python train.py --arch="convnext" --model="image classifier" --image_size=40 --targets=["order"] --isotropic=false --inner_norm=false --drop_path=0.05 --moe_every=2 --patch_size=[2, 2] --depths=[4, 4, 4] --beta2=0.99 --precondition_frequency=32 --grad_clip=3.0 --warmup_steps=660
Rows from block 8, named by matrix and row number. Rows with one number belong to one neuron. Each number is 128 + 32 x the weight over its row's rms, rounded and kept within 0 to 255. All counts start at 0. Numbers have three digits each. After the name is the row's rms in percent of the matrix's.
# fc1: MLP up (model.blocks.8.mlp.fc1.weight, 1024x256), inputs 128-255
# fc2: MLP down (model.blocks.8.mlp.fc2.weight, 256x1024, transposed), outputs 128-255
fc1.863 096:087100061123124173096138109145111149145170122106198083103135140154154103096164112136111098120147077121117139166103170156116131145151190173132095139057113167125108097167118089141169174162075163124154059177140119094178097130161167169108141101125076128096147206154152091146192154130217138109146113187166078099186141150098127164086123112152121127149160072138159099031129100128118116107113
fc2.863 107:179144178165121067143071069135098185140110124129132167115136143158139109115129068102161156115082132209123169139083109123155157131078125117140119027180136136168156124084143149124134095120111177200142132098098123166135106082088099152126179163090068152076050170120152079202075121122140091094100149111144197108153085154093108119131101064107098120120153131069084094160089163067126095090090
fc1.864 101:150122098181113106110155144103138096117168126161148129128077133121111090156174098109115089099130138083155210135125145130106149131107071159151210129056170092080177128045151133103096088149179170118120118135072113196115192174095118094149113141128085120156107142162140053144148127112130140138194142097095081185092126156097122087113144159127163134131106097124152123150122188101139057129138
fc2.864 100:154069078129132041120117102068153117115196134163182163199103170088137144121116126096171095106150162114080139192140122137140157158183118095086107145115134108161125110146127101128130107177095085186052133144108072159140166080156149120115094126141116086098130086139149180116145148104146125134121132067152128102085154204145102069085182100124122123180122139162144137141156166171058104110115
fc1.865 098:171192109148143106132136071130133122163150074148166078190115123174132087084107101178174150120177193133125178071125055136105124155094121116104139221128138123096175159109114137108078147117002171124148167126123168159103112100163146120114106117105139101061155141182132105142138118151148122143101114125162150110129168120098182139144188149080148037113132149100130111116123134132105113089162
fc2.865 107:147126176157129145113095094063119139146097060140105103079084129035139172146124134154082124055120130184197115127087152078121123095088114083131110115109144128146117162114090143114135096072137108145142119132171058065125165111100169197115142099140184101113169120159099163139126160136107115158118111128166148130084091129087144089145070148170118168106096176175155116099148109178110080111124
fc1.866 109:115132162150093126125082124113073141168140128089138134109117149091187132124116146192124181176110149148135120173146158117117176128136093131146078126143113112197155222131084096112133149193144103158086140135102084122111121161146107190107112124077130098139131146129098186197185118112187166090172127142137142112074113159096169152142160099131083132139161146104083141162118090111124115160093
fc2.866 108:123132131080131089078147078116187149070122144163193123151147096146100142135099198083126129098064164145125109140123100122116092104104093105132121112159134138183112157107105178141141167150160152111128186178124137138042138140082091161111125150050080156142119132172157110106148135146112129134122102095082106093138143096143075141113141101057084165143161088122133060128148111076114129165126
fc1.867 104:144148117113156178111104131080124127162076137155164084088127166150085119164085108100091158139128130153162169151078155127199083099082108195140174056163144128153090165096121122132142156128107140131102087136157213094158146095159131089078195156132104153123143187155128141170129082098095091127140128100073085107131213133087094117127147106102159126133124132102102125138168176126088130155154
fc2.867 104:148123190085084126138189084124134145124130097124156115130114156090161110108169112125153187091200136141102070075137111177102158080145134164155094080116133131175165089164087136091115154134164159114149131098171143080105128179090099149194094113091089118127156148121118125165091077137124114167146121125159151124121132108119134096159154127145109120160094112111134136129151044205127193060143
fc1.868 104:109174119137114115130180137107151166079179122135068104144107130059094135114053072122130127136116113116147153149073090124091025109174113111127139115154120109119123082183056068179136133111145106150106134143139197080115123105179124090147172065094153151080122134147085106133063151116166137161130131124116121170058101162177094196114116074142128137148080081109096141176136124110116090154133
fc2.868 106:136102108129170167054103187035131169142132110140136114112131236080107107095097095165099134132124139167105113126167117138155133178159162151145182091167089143109119131094125179146132092090198120173105119134095127172136113161186140128157194115084149144118137101131120095115114081153104117117123128161102039138115117096109121187105091170161129113128160111161159092142113141167197088171151
fc1.869 101:124134066132086065167120123190112120124144127104094134136104131106189182162191123124093077104110195117137167144130151083106118122122143131125113127140121063100157099141140036092132129133100118079116120173144125176099168085122081107114160151109089089136095151141147139152100087125105067133087168182105083172121120102158181160101147165091157100130096106080133114132168144100078176077085
fc2.869 096:137133113118143158085163141124195155168079168191120095107158054177101163203076134162116134091095109112181089120105124114114086085115124093158129150157149106137134078108149142122142127131142116108109117126168145133174107163158160100061119129060117081050096129148113145124109131167072139103113134102077119167110146101107156155118120107118163126118145130145204098151110208108150121175155
fc1.870 110:127078124140082081081149088100164053167191105135129109106038139124147080109153070124127083117098155087090114219147154090147060168112089135203093128113087111117131106117138151142174129172184143117129125161118160164136120067088117106089082093140132088139128123139121177158104087112128135156171154128141145157130124090167169142051121130130137121104127125098157062131127167144128088116127
fc2.870 106:133165120132147168168179136147143169109130108110154228130155083181130140135117158162093175060155081120101163160164101125107147137180065091134095098137093139134097111154122138156119095098132158132128158143143083149174168102212129167129100168159149113066157127128144057101105069114137119132135102137160097090173148114140129086171137072134120101113159084144131119141118164069107127112114
fc1.871 103:106081120085084109111144119110150102126170079109101187159114108110102159124118135177083110114123131175098098133100156128193099154144145093091117082135116136156128147148104143093116130099163140093169139103128132084139092172106140075115140165114106175169061135154095143119093151129171134133081136088146079125157145128109118142112049183127132078168197169121124079093073089139178163173085
fc2.871 099:130105082058156121086159167089123173103123111192119142173095161121144202136112212143127134167160116078166121090128147118124111112107142201148104132149095171082164109115098111125095108178116106123068086089120145138210149090130108176085126105082130203131130105110113098112145125142126104152110095135082125151105150103117160130154114138135119148096110096145147105080198081115071210121153
fc1.872 096:096171109113100100175080107147100149129189160175110130099104117157174067110153131153174160153142101151096179139098131141123143116119088139184163137138143119114163175187098125101110150114152139159055122120126113125159151116119098119117069138123152140165102147183153207140141119130157127151129122104124162109110102106129157140151120125191164136082168171181103045166116087102136124156149
fc2.872 095:162137147109142118139149166134153137104174178164107186089141170179126117108166113058175154086120123063143069113163121157091133136144189148116114186103123156170106105132086107156108152126113115126188135130084143080152151083105154123151127115081147100066150095066156153110129116178091091110104173127165192108101048075149122138085131064088115058132129123144127106143132166082111120137158
fc1.873 107:138130102148133137117148107125136137082150102141128097153130097085112086144078151122162141111114167131131146103099137170123082177102115119153129094181105136130136115126108124133094081132070156092101140095188094133109128107089102174146162136126125139099145162080118137070159130161150066109116111132060035130121137172167125093038145137134120161128157160081109186117107113176188193122164
fc2.873 098:108147160147103157135140111204101199060127118130148145063152132098143116078097143115159144074127088149137076116092140095100111130137166111100135187144083136137060179127135069133104139132135126098152103158191135095153103142160076116091111092067160079159098111193136080110136166167127176102121150093164165092099140148097110161139144174135109090084112149170177125170064118108083105167111
fc1.874 102:136133122109113186125174153116119111131096129112089173100124148128147108178092122103174155053116120104084116139112122167057116078030161131099102187157151167079148158137185097200132142122127119107118098157084148159151082093085152108156114131100081150127109076195166101075126147137175081122101172121162167086119157150187190136160123171115122116124155102141182166063106212155116191132060
fc2.874 106:204160152115190140139084128107112187121168071126124043133091110089109118113139065108144114175162094118139165140075146179148110096097135122081108140096099105153145105120126125136116174106152131191113159153151064086185101072088139101151103161114105100126146141115086111114138121112142122162150129151082128112135181093090106186161132102125165122121070106113071087119137107161113153128154
fc1.875 102:116113131089140132109162159118117146162157106110174102210064107110132117138123159166155105115107144135102162169137111059099100108143142180099054115176121064087175136156120128154113108097066110145172134093131101054122079129149137106090104157168106136129148099148151140160160124115109134088199104137158138169120144124125166155126101137130129064121077175171124115120123147141157132117113
fc2.875 099:150076136124127124122154161161180115112114137088165140182096079127199182143136092093133127091176100085109099140111098140071124151114141153129156149141142147114103140080187122104128134132155128099153097119115174121131170126112093096124118098146141104113074111159155130162118163110214067143138121082169120158169124127078160122129147173153065155117093116101111179153150105126179095094133
fc1.876 094:182106114163128168171103126098121096150096084092136205186097098103141183126168100111078134116102143129168103093091148152091120131067138117088117137110096129098145160165141122085104117133101097144170102120131161170178065172099182118132056143128100146138122096122184170160140175099093123125114057088148151120076195173132147182116110183192122105171131111101158167109150155134143135104097
fc2.876 100:088109110131151138131122114185161092165120085164166145102100135156143141167062092095143132062149099136154150027090151169120111150106103109096095144093151151147115101151117168149112063101153152142084114103193095120101144205168089139145132155099110126152147089122171106154225100123112147176104113119178153104146199137163071063133109142116118143164138159096181075178154116172128147109101
fc1.877 102:119132163073192151150078091114119127111103162143129146147111125121120157086158119128136155169141117079106218105155136162106144170178145122138185175109164064079128172131114149107171082139114107077119086106102131129090169145128105115142131100145126126094138164129132151159235133159165185164207161096130138129141117091115138170117114158153150132116178105125112117181121151126076152133108
fc2.877 100:124121170158139148104118151105081048114178136161099146131125167131150099093155167132157129079063107162111131125122143118128176120118189117101107064119152174162133084065119175115120116093191155130171133161135098158123093148139156135091172159094203161124148139086097092140151150081131138104099131110124156126094139137162107134176178108161154054108133111160144159131119126104128118120146
fc1.878 112:074102152117132161177099141139035160147144129146157157160119162097184101122166194111045140077179112143111169158071057116159108154130058115136096110134133197119047121134120152138156096169184158146109154122141142173138096144116143098082091135164091128167097120141107170104101143077113121152136149152157090160167100118125124103126139117145097096110132162101111122161107050115134144092109
fc2.878 098:157065114129075111140077164178113125142117088114113138056154136165119128169079114091103068117160180162124184130155129083102195138131226160130142083138120130140148177136168127194035128101120120166108117154131132113141131139151147124121076093160039137089119127134078163099145127194119201115166121068177097104141190157107098131099127092124130145084107098149067106133094150157074130115135
fc1.879 106:078198105137103155103124209137130104099135115128130093164116126163154121113110143147165172142134094196093119099126136098082123142082132111175150146059172080160130098163117115121114097148169112153145188102159184141156211041187135125091135149158115130097123107107054154087159071086066143136098137127180135087099187131105145091105114095110166192070169126131101151137115116135121152119120
fc2.879 108:123053131086172075134126102125167168146186095204107082100143074217179122108135147121156133139164170141150130125159149116123092100111153156089097066142074176120082119167145147153187091177150108095103070086077141135089095101125095099125124067172091124149145144125133169125098111207091127188090171098130078117183171091088105114125171111129141181076136088181152185121164070134102181159128
fc1.880 098:146148100162140056156199140159092191134180096136128068099143171124165090187140151153173122197051152201159125116143194074173173099114106164120150114151161150144075094112109140107195115131164144130057126120095114168107142144133145157129132147100114160110109130150142132126196076113135208199156130115133161184164132127118108141143080139099122103138126126118125105113112107111161118151087
fc2.880 099:133124176140198176143100163070161119105087119130126133183126120117109116127149138129117144136180079083140128150110142204115136149071171171064144105158135117157167133106144159118119129125117138097110135171119098208136098120150106149175101113098119149147100137139145113141170154107086163118131177160078150095134146082085113098160176149110105127100149121093126133095186139120151174138092
fc1.881 102:145113083148177128189101095113156121137118116103126143179105121090174149154086098121186123151122066159157119184137076153150133098125118128115144079116186117145194136089115152100218144093162110104143145128100109136145160121193148111142129097122097151109209134131138125128118117186126142078128103134122117158149135141153107126178145119169181169098106120119123124117150088096049111155157
fc2.881 098:135163136134123104122109190143139119125107149103132099152150175122121171162141072067191178165153145150157093138086126181111148121098174148175108104116142134156139122116207165149140135151140183113145142118098103126101149180099059122121139105087121123113126092065128141105134098116141149176135165126095121116104168149165093147077080112085218102158136186134125159166165102156067108095151
fc1.882 106:149149137106176067060080171102153177126144133099189067140104117175123125115058170148138070144125133148120153048079122125083150082147095113081134074142097111092152133146137136091163177075151072081125109140160104143170143135109120171131172099130101137066181116060124136098149112137088117128118121118074150124111128171117135152136074141126151122139156107127130140171126135148095204097158
fc2.882 102:162111144133064132168172117139166187083112183121106122093143108122103169131084170123169090119171114146134149152063134133104144114140132132147099160122162063118094188148186162120122187184117088131099142139074151132140114083115094134145110163113119132127115104156117095123095127147094122125171154080140074145083136088046111145157083113121138171119115118124099143045187058112114206141079
fc1.883 097:104115155171106143099097130128104128119121111141171098099174182089132128125153111075137112127129163162164133137099190127159091158118139088087165139110161159149092098139100071159101108131140150109085138149078076134118124112158158140122127134106116170142084117130092143047146115112101181153068124150100081107137145098138147102106114083127091142044086112127174196108115124069151200159111
fc2.883 101:119091138067092096152109080124069108112138153058137121145130081130109086110140189160105125113120141139175116090110190098209104113122150090106130139144163136121128101151129099101060078150133176121087119136219138189137052159093140078216152107109184127115085216091148101116174074160085151122109131120161099107120150088173087097147147123104017156086135123184151125172095109117123129169112
fc1.884 095:147149124135130184164129121138151187134057081163107118086138121130087174099124135118127086143141132148157134113134156122139075135067164125176119110138104169110130161110089121142133180134120160101111143171137074183179114177150139149102167094195099121125091118140108123179125187101143160136110126090133095150085097181169087129075061135182149154142128154124118105180081125099202158159111
fc2.884 090:074078128122135122189184173083133090100186153109093121133157059175053100113115187060086131103112179130117128194116173121094091138089160145083125160108140092132153081137136073128145087146116166152148172110135121129113129104143135117138207116148192164150136088149144166117116110201102192105159150097164104081121162138103096150112086102090100194146123119133130172132155138144158118158105
fc1.885 099:095115146149184094145144140092138068149132154166073135123183079181139135115134090100125112084144152121141125108108194141178154085143131122111104143066121107133156135168084137124143162105136174127127142151112165185099112157110112163126112052143117128111119196101151155124116101158152130131163154174053124116055092136195153127106118097161060158124164104140115107118093151155111136191129
fc2.885 099:107101143109105167119122098077182073108101105097170122171112113138116125147126142179141128102142082086139104107152138137043113097174126200153167139093077106162119146151094109126073137176142097096102084141146076166110083089164168128113128119122120069152147180180138139140112166117103117146145151106160109100154178150088114141094176154150146136047113075111128142137106173110150148158128
fc1.886 094:105191159132187141098148114069113104073178081147164208087108130167136110129138114196182114074123116114155149139131151151086151147138107080152163142137127143132101085106117123074108105099164123130076105108115129154169111143129194117147161106134158077123074072150146170124129133193089140143090156098107185090146065197187143186121135152119140121078138134110095178078078113131109117111124
fc2.886 099:119097100174124079107074153129159091086146163139069129155143088094136112137187109160141113140117108172170115127115153098175129115166074075109077146109144136146115067136114121162100137188158124113184090085096128181135138117105158131038149157107109143144135150122143174087171073139092132176106159120078107125149185176159181087141132137120165120144075141097150177104132130116126084148093
fc1.887 103:136091135145117154105098148161100161122129155131136160163101137119178026097164154087149154145109128155116086174134108113168132198180121137094148140117143128167150143131153067138086082113078104158133144144095143165091094133112079135144096161165143066136163080101193177116156119085130129079162126122135090142183092121154175158135075116162139151138120139121135136096109102181163074070137
fc2.887 101:120111149170103189105151149154117136082154118124134116110102136095082184067092080137144085134119086169129167135102099144086156136104074161167132126120142144107155134113129108083113157165132122112148053144137130144175202113138116142120176149128149130145114153083145147128151176084119105146146079124147117093140155151083201171106154181096194070163187093103071069156113129159139087079161