config.yaml
image_size: 40
crop_scale_min: 1
drop_path: 0.05
expert_mlp_ratio: 0.25
widths: [64, 128, 256]
kernel_size: 3
precondition_frequency: 32
ema_decay: 0.999
batch_size: 256
weight_decay: 0.1
Rows from block 6, named by matrix and row number. Rows with one number belong to one neuron. Each number is 500 + 25 x the weight over its row's rms, rounded and kept within 0 to 999. All counts start at 0. Numbers have three digits each. After the name is the row's rms in percent of the matrix's.
# fc1: MLP up (model.blocks.6.mlp.fc1.weight, 512x128), inputs 86-127
# fc2: MLP down (model.blocks.6.mlp.fc2.weight, 128x512, transposed), outputs 86-127
fc1.159 110:516514465495496487487531506504496504491522508519493480516508451572551462487516456529480536523499499457441523532475481529470499
fc2.159 103:493501487510500508485536463480496494527513491487509501530497508542535560464520444526491536513492511478525524454499492463544457
fc1.160 091:506513497525544479441500475527496427509494463533498493516493503520509526486497478522525474522503488500494497504526513480495558
fc2.160 104:517489514503511484512458533474467486490478538492530461492531507472509467466514513488522512502489493537523468470497486488491510
fc1.161 105:504541531476519490431481555470507522487507505507520513471503504522538518530513476546509522460490468522554513581490511462541482
fc2.161 114:487472502558528469506432468516474508499507551513507530518455513493521510489532492540537520479501491550541528503506476515473489
fc1.162 098:532484501474468530508543516494482535484506539503514477564528484486514519493503518493505502526514489513505575541489489515483469
fc2.162 103:512449544522502501467489497495486503510486491459501522486546521502485439488488523510431487507477508502505482461519476513533530
fc1.163 087:540488524481504498530484517467478484458494469482487497485486546549502496492516461509512533494496484485536510497551470497519502
fc2.163 096:495504484532514437528546492510503501524505469496492493460465503543540510458575508470519482512508499510548491519488453505494529
fc1.164 114:446545527493480496475494534500539509510501485527498529492517513463458521520487496479550501493539481497480498497468515498498497
fc2.164 108:492443538519484496539516459501524493498504517512471524515528540518497539511499537500503506516474515473523514506538491521517486
fc1.165 101:475492484485526482456475542495467539508485491489544453451448515505510437459501478536527549505526450512531490521498507486534507
fc2.165 101:518503515455498475529541461507468498494519486478511453441530483510490499504492473520510459521525483528536521474498504529513533
fc1.166 107:456510534489458549480501514491530484495518524491502555474485479483508507500476503457469475466507459521481492523454417483519463
fc2.166 103:489503517533500495501461500480518494518495506495542502517471467487455487504495448468466533497492523555504428482514467490501497
fc1.167 109:506523485494478495497475464533460500530500505484444528536504468493521481467520511523497527516507490509515479501456459493508522
fc2.167 101:522520515521495569478518494524505496495476459477542552499509515488515474497548494513474473512517491502533532517525516463511484
fc1.168 096:523455492510523499523442538506504451432507521512491514464478549540480481538548505498505500511512526515492479484496492522503468
fc2.168 098:499500519492481486514519486461478480504518442531547513492502514469519501515490498498542516494526506496484484466522482481494501
fc1.169 107:492503443519475530472533519489538491485498532515514516493523525530511477469454465556488455536522517498509512522508462491480489
fc2.169 096:541455515478526495504514505463497465504471528517507499453503495511564489519498475532508550527485512487521493473479490502501497
fc1.170 103:496528506511457508445492484503478502509486479495483460522477487510513505500467499461507493474511515518521477545473482501441500
fc2.170 110:533507517515514513464499504510506491532472479498447548522521511468493510506496520517530525485481527524534502519525489522491497
fc1.171 092:462488489488491483512482516515534560474483483484454485492483510459490538496497508500500521481520515493480477491489487491488541
fc2.171 094:521487488536461533496480461530516511502460468507484519484506503509547506517537489537457528465506476466522487455504536491499506
fc1.172 111:520512511502554520481501496498493522500491483483475516510512501509497508532413499527502502518505507478535544478527513506492502
fc2.172 108:544513467479506485474481500490494438486456512515550501471454514506523464532517533433457538499493496518475492496492480514489471
fc1.173 088:487494502520541502487517510489533495497466428529507467503499493543530520505493459499488505495474515537531499444494509460465546
fc2.173 091:511572517538557493509511467539512508520491518504465520514509478546466457515522516523518463498498498514477494505494490516438477
fc1.174 097:505462510498476478522453531462476496528488495460463477498494505504518455520539520519519503467466490495498465511513483564523522
fc2.174 106:502544518495557469479503490525471520492516463516503467482476458509504482539482519513479478531491512508525501464489538518505473
fc1.175 095:506541505495500518528494523500540460508471506495475489515522504466514535481489452514528525520519509538530459496462512562451531
fc2.175 103:472465503499467500527519480507548516456548467477518516489496474536523503551514514488522466485503532461471478532487506498514539
fc1.176 091:524472507505508474517458474500457502519477521510477515516518531487515507476479459483533463497476493548522485486505485505494493
fc2.176 093:482521484544548516522508563475491510479473498457497504490441468506507453513525520487516527533534515490476501512445484498481476
fc1.177 108:498489526495510471444489453500519472497518501491459498532522519474493489485485482514510502497541521496484526482486531476498511
fc2.177 102:495496472450503525519497510548522521466479477506536507499516473506485543524515541481469490472469507473511504541479534500483488
fc1.178 103:503425475491506474483494523501512512483519541491523507525533485467518507530482493506557469478500509525526493518510522508527497
fc2.178 100:507550494529498487465488492491503510530520537472560460511515478526478502516501482494514475509541495484489547478504493507527491
fc1.179 096:514495520510558529529427499503480498496501493515502534451504508514476517507508499458525513493492450500489522522549493501484451
fc2.179 091:514495482515500516484463482453481508483478427562491478486484536489534553459501495499458474474531520533494505471478512499510482
fc1.180 107:497556486496489519473470507478477474494518505493546439485523521463494513478478508543468492494510493527482465497458493457532512
fc2.180 105:509539471499497487501495499500492496503494486478515480475470489529560500520506524501437505499530489505531524515531469483481560
fc1.181 106:547501496509488520449448533479529506479518432513475529489491452497502512520502537522436505505515497491483492498482534498498528
fc2.181 110:476489505461496524485529483520494505565463550492458484499481501504523465494485504518496509477502523428484481491464464471507526
fc1.182 104:532480499489518493534529511537459511527537524518478506506455455496500488506478487504512470504537518515519493456487475499555493
fc2.182 105:500526481513490510477552474492464526542531490488504544493492515536485497562495542497488486516486501522494493475518511490517441
fc1.183 095:497454502524467539508490533538454518505484522515469494463493476487429517514517516542468485499455455482489518563500529470505494
fc2.183 103:485511471532479466520498531495479516518469525551500533479464490512465509449528511555520474445508510533491493469496469509527514
fc1.184 104:522480485521501526510500446503484486488476524518536477468509496548485494478461525501470509516479521484528516509508455499484492
fc2.184 097:480470480532539510512477525494529512531510532500507501504471524478513484490479506500520475534483511540468495489523483485502522
fc1.185 094:478527502493527502495436512485514478542493533503503506527474506461528529458544490475488471478552503493557473557518481527548483
fc2.185 105:469466503457516498529504516482497481517457527484499506508467532574432466541515469500468480506507496460501499483535477525481543
fc1.186 105:520487515509531467511486560538450487490484525513502530502541479484468501507512507492478462510499467486502455535476467480441503
fc2.186 100:498490477524472491527521491490569464539502512510528564517531505520535513502504506461497499498492484512488507488533546467495491
fc1.187 097:530466510493465473532484527519478490496542517508517489493504527538508499515515462520505504518457532476496478525451481503468495
fc2.187 095:522475515545493504555537492498547478495481498535518485552535483517497515498469504485528508494500533504509508552502496493509562
fc1.188 109:472517506512549467526457536487517521506513518521500535503504485456514500491472484511464504506511476489509562524522502492512472
fc2.188 102:495523501486488549513527496501485507480482526555487488501520544521481465538515507527513467473491550510521495492499531521467479
fc1.189 086:521507514527527476490501529531538490472463486507468512537471526466534492485512475531473504484518493511484513516470484484505568
fc2.189 085:507502519526532467484511499506473538477521463510497510514480478489540469524540502503514467567447469555451511508517501473505484
fc1.190 096:505532507505462525543530459468534486526470492482500478492444508433506479514465477502514510516481494563490488497515454502523497
fc2.190 099:532504507469519551518502506499492474507492496520469468496509487529475541507523485492513526486502516439533537488520482479496464
fc1.191 094:548514448499501506472516528489500551511513482508488484523500510480537466524480484507549537510495534504540514540507528494525497
fc2.191 103:558495516534451484463480522541494462524483492492527520519509488526455513504484495535472509488509483483531522480495529499530507
fc1.192 102:581510462529479486482479451493543544506489521480493542487516506471505463483468508532524477528526509513485477488481455508516492
fc2.192 098:484510504507528534464530512475510529504505483528505546492543494491530521480504492478527495497507506504475531486469532536511535
fc1.193 100:517482527506514498509473511461508470507480518544505492531523531502513513502489481491508524553460484495489455527508466478488505
fc2.193 096:490469477497521440521548487515532508514539478498493452504470522484509505505511501515516529484548485528504524510527515544482506
fc1.194 090:491484495512482504541485514447482525478478470509477517530498496492500549506504453467504478486472512538506523436489461494541496
fc2.194 097:502483517498531503514462522489493491504504515491471533442522507473506530497477487460478532536541528535470486471527482477485504
fc1.195 093:452522501485510470488475527508524488544540485482512498466539515501506544497481494496511468509490496485495522471503512530471510
fc2.195 102:469506493507510484501551457453507536482493469480504510493476501476530505524527484556482500539534464536458482519483434542509495
fc1.196 091:454498494531502496543486506477464510460500482475510534505491526458510551533519517494498491533502500507510519483516517537507485
fc2.196 103:469492487480510510522520515505530522477508452509515482479511517543532502524509458484479489556491443479510460537471495493537513
fc1.197 093:514517518481466479512496511479464488439509514509472483472499521514512487502524504514524482513514507497475462500480506445477499
fc2.197 097:502523550500495465506512518491472505507500484490509530527476496487467525467522529479475538498525463472508466541515524490500530
fc1.198 090:520553478487483474440524524497493483509554529488501490465476463534467481521521515524487504503493495500532506489512479518537451
fc2.198 101:483491492543511538531512517504484494514507517440482457457509535531501541495518489520476487525511488494468524534509516524482511
fc1.199 101:475497469492500519492492502506515511510532476477483454478509471501521523493467474492536543497527501497467525530514496514525468
fc2.199 101:474427483541440519508505492532503474531532512533502503524456513515491520518503521543474502489495520531498506526508523478534484
fc1.200 089:512479454508474490510491509492502534529527527500452497507526476507489491546505495475520479465443489525473491497440520479491475
fc2.200 096:488518467512472479500479473467516496516502546509499529513515543478521469500526491472533474518478507526506532538463507512500507
fc1.201 118:493516513488510501523477541503466508493533498480499532512480484549532488465511493565548479499493505514515521503508496506525509
fc2.201 110:474515446479510514472489476524480538488514506514471502557491496476493474485495527515469523524476491500504475479517560455492550
fc1.202 128:487516535512480496495522480503544494516497481483506518514497541474525493514530494518542515513491529477489472506525512520453529
fc2.202 114:515482492457519503513512516488470501505509533484542454518512513503526481493494469531452521503491523529519518513522462489483530
fc1.203 085:504489475484519502504494488475526516484490492474480464534531526540523491503522487484493450479493511562474553463538534533472502
fc2.203 098:475479459484498533499543529523509486495474506498499529513487473529531522463511482480508419511513482496473496449519508528501481
fc1.204 101:501535500515493503492482459516517478500504465524505493486529502463494478489507466473518492513485508486535516521525461500500487
fc2.204 095:501486481510486531506536468538502541484461483522482520509475518477470517499448518503476498483457470482491494502525480445469530
fc1.205 100:476490490528477476493534510464513496504507533520483491520532509503489443520512488478540499510499476493475495486474489527455487
fc2.205 094:512437503526496518526471595499531498480540477499490511509498538446472461472477486470535523528503474473494457505493490487482516
fc1.206 109:502499546509494511489492517488497492531507508472478486516513501521489508496444491529526493503513500500533558486527543522480486
fc2.206 102:494536481472507541493482502488538453519509513498507509504486482467478506491499455474560532499475525536462489495514476475520458
fc1.207 106:514536503475528513544520490510479508481548534499476507489496468473481499475470535485531535524492514526483511509540496475480457
fc2.207 105:459471518537516515521538521508524487523505497497507525498482498536493521504491561503501491483517503459534496507510502499502443
fc1.208 107:486502512518542529528521472487484523505497473480460454523458477529548525503542512475440546505520507507472514490449461508507491
fc2.208 109:493528475490510525465530496495541501481556497464541526519521483530515506490482502530497534498505524539529527520476502519484477
fc1.209 086:492497477514434507491535506492532551491524516504477491439511495499479477466535491485467492487529518502502514521488468540481466
fc2.209 089:540524488521481490533492499504522484507464537494520466475491570511461448492485481541499519542467479527535576519496518521516462
fc1.210 114:526522477481472522499509507493507475472502537510499505502529472547509526457491453512511542487519563514523544473502509541474494
fc2.210 098:489454522504498506533489568466506491494487492486522456514486513464531462483505524500501500540456539492458453505481497463520518
fc1.211 090:494501505520500474479515522490549523510505505507469500510458485531398521482494515492500482497525496511458510525489525475469503
fc2.211 096:530516513521499475460468487484491516466528461509546511495473498487508495466524527471500530497563497489486533534488499490500533
fc1.212 100:502496460514523486479549484506510491485545452461470510520481502493502418480499504557507501523530533494508506452459496455531502
fc2.212 092:491473471556497513542455518502470497473496469513540523549506506529534502489491480500477506442483483505529501470469518483505477
fc1.213 102:534451480510485477500490477477473516429488530504478529482498468478484502494494432498550497510473463489489495499508501491436506
fc2.213 096:503510543507486475518512500564522486512476488462501507467477532482441471543487503441485514504474482461482513465490491488522486
fc1.214 095:516500498504529517466516498519510488473517456515524529474520489507456508488511511511512464502439511533466500492469487513480506
fc2.214 099:502492513486496493513527511473510522524480480574520476496520488483444481506522483511518511542478534479533465466529515540503510
fc1.215 094:457492593466502508501501482491516495516448514454524463484516499512492559514469486519509509434513478487508517500486479536454504
fc2.215 093:484503526486488533494521509489525517491487528434515510543476456482508477485502494523506525498509511540539541498546495471473489
fc1.216 107:477506523541432510486503496509497508527518540504517511545514507493551463468482504492492516511486516521516460517514516453544529
fc2.216 104:516498521507510505479471532487484510504504523512543476488501473492524518505523459505486491520494507499528474472521496502516490
fc1.217 094:500501448472507424495555504504467519534497547491486504490495466466482494512490511479514503511524508531473479459548489458513490
fc2.217 084:536519508518470531443499476500481570468499482474513501513478524530486528437555498564494517511525498495488492557515511483506487
fc1.218 102:507489476536474509457501515504464560499508533497502463440486499488506537547492547503459470520471519487571433487467498486492528
fc2.218 107:512505485500518489509481497547521521481458526529527490509485497526515520511507514494460512470490464486477464488463543520515498
fc1.219 090:468502482506506488469418467493493477524533468490497502477476505507463490451478473487475491480489496495540492493509528504496476
fc2.219 099:516447535521517479509522491504444500481518536454514498462490496518484511488487502504509508514497517510486516503566468471523499
fc1.220 106:558505543503513479501508506510499527454473524520530506519507521508435499490511464502502469505449488517557484501533513503490478
fc2.220 097:530496511464474531524510478478507520472467481524481507495539486514436435534536510457485478492471530540491480503473464465502487
fc1.221 090:531534492494480511511529508462507509493492473478478514503514515503531493469484509469527554472484527522492497468467514504500493
fc2.221 099:521440495539483517545484513525510479509517528494465477500468530498473506495470515517448486501518491532532502498487531474504523
fc1.222 113:535530454487500507537516543456499523524491516502506516507464494486523509511517513508477486512484526462481474531514483461481495
fc2.222 109:507485494465491521519531495548464492522512451510518495508490500504478475491507516551495492461489570514562547506494509530477485
fc1.223 094:543516524427512497496515496505477520500514513467459468485522441551501522451495477527501544504496542526456518489504456505515505
fc2.223 100:479483522522523489469499514504506513498523517464447488471489510528527510462500521530503464493501516500509528523543452491542530
fc1.224 102:500530457470487489529532534512445457480492503555471541494518473508497528511485486505486521506505521485495461531483508525516509
fc2.224 095:500543519477463519523519505550537510528480503499515532515495491484490505449480481504525480504483480498506532490497509520471444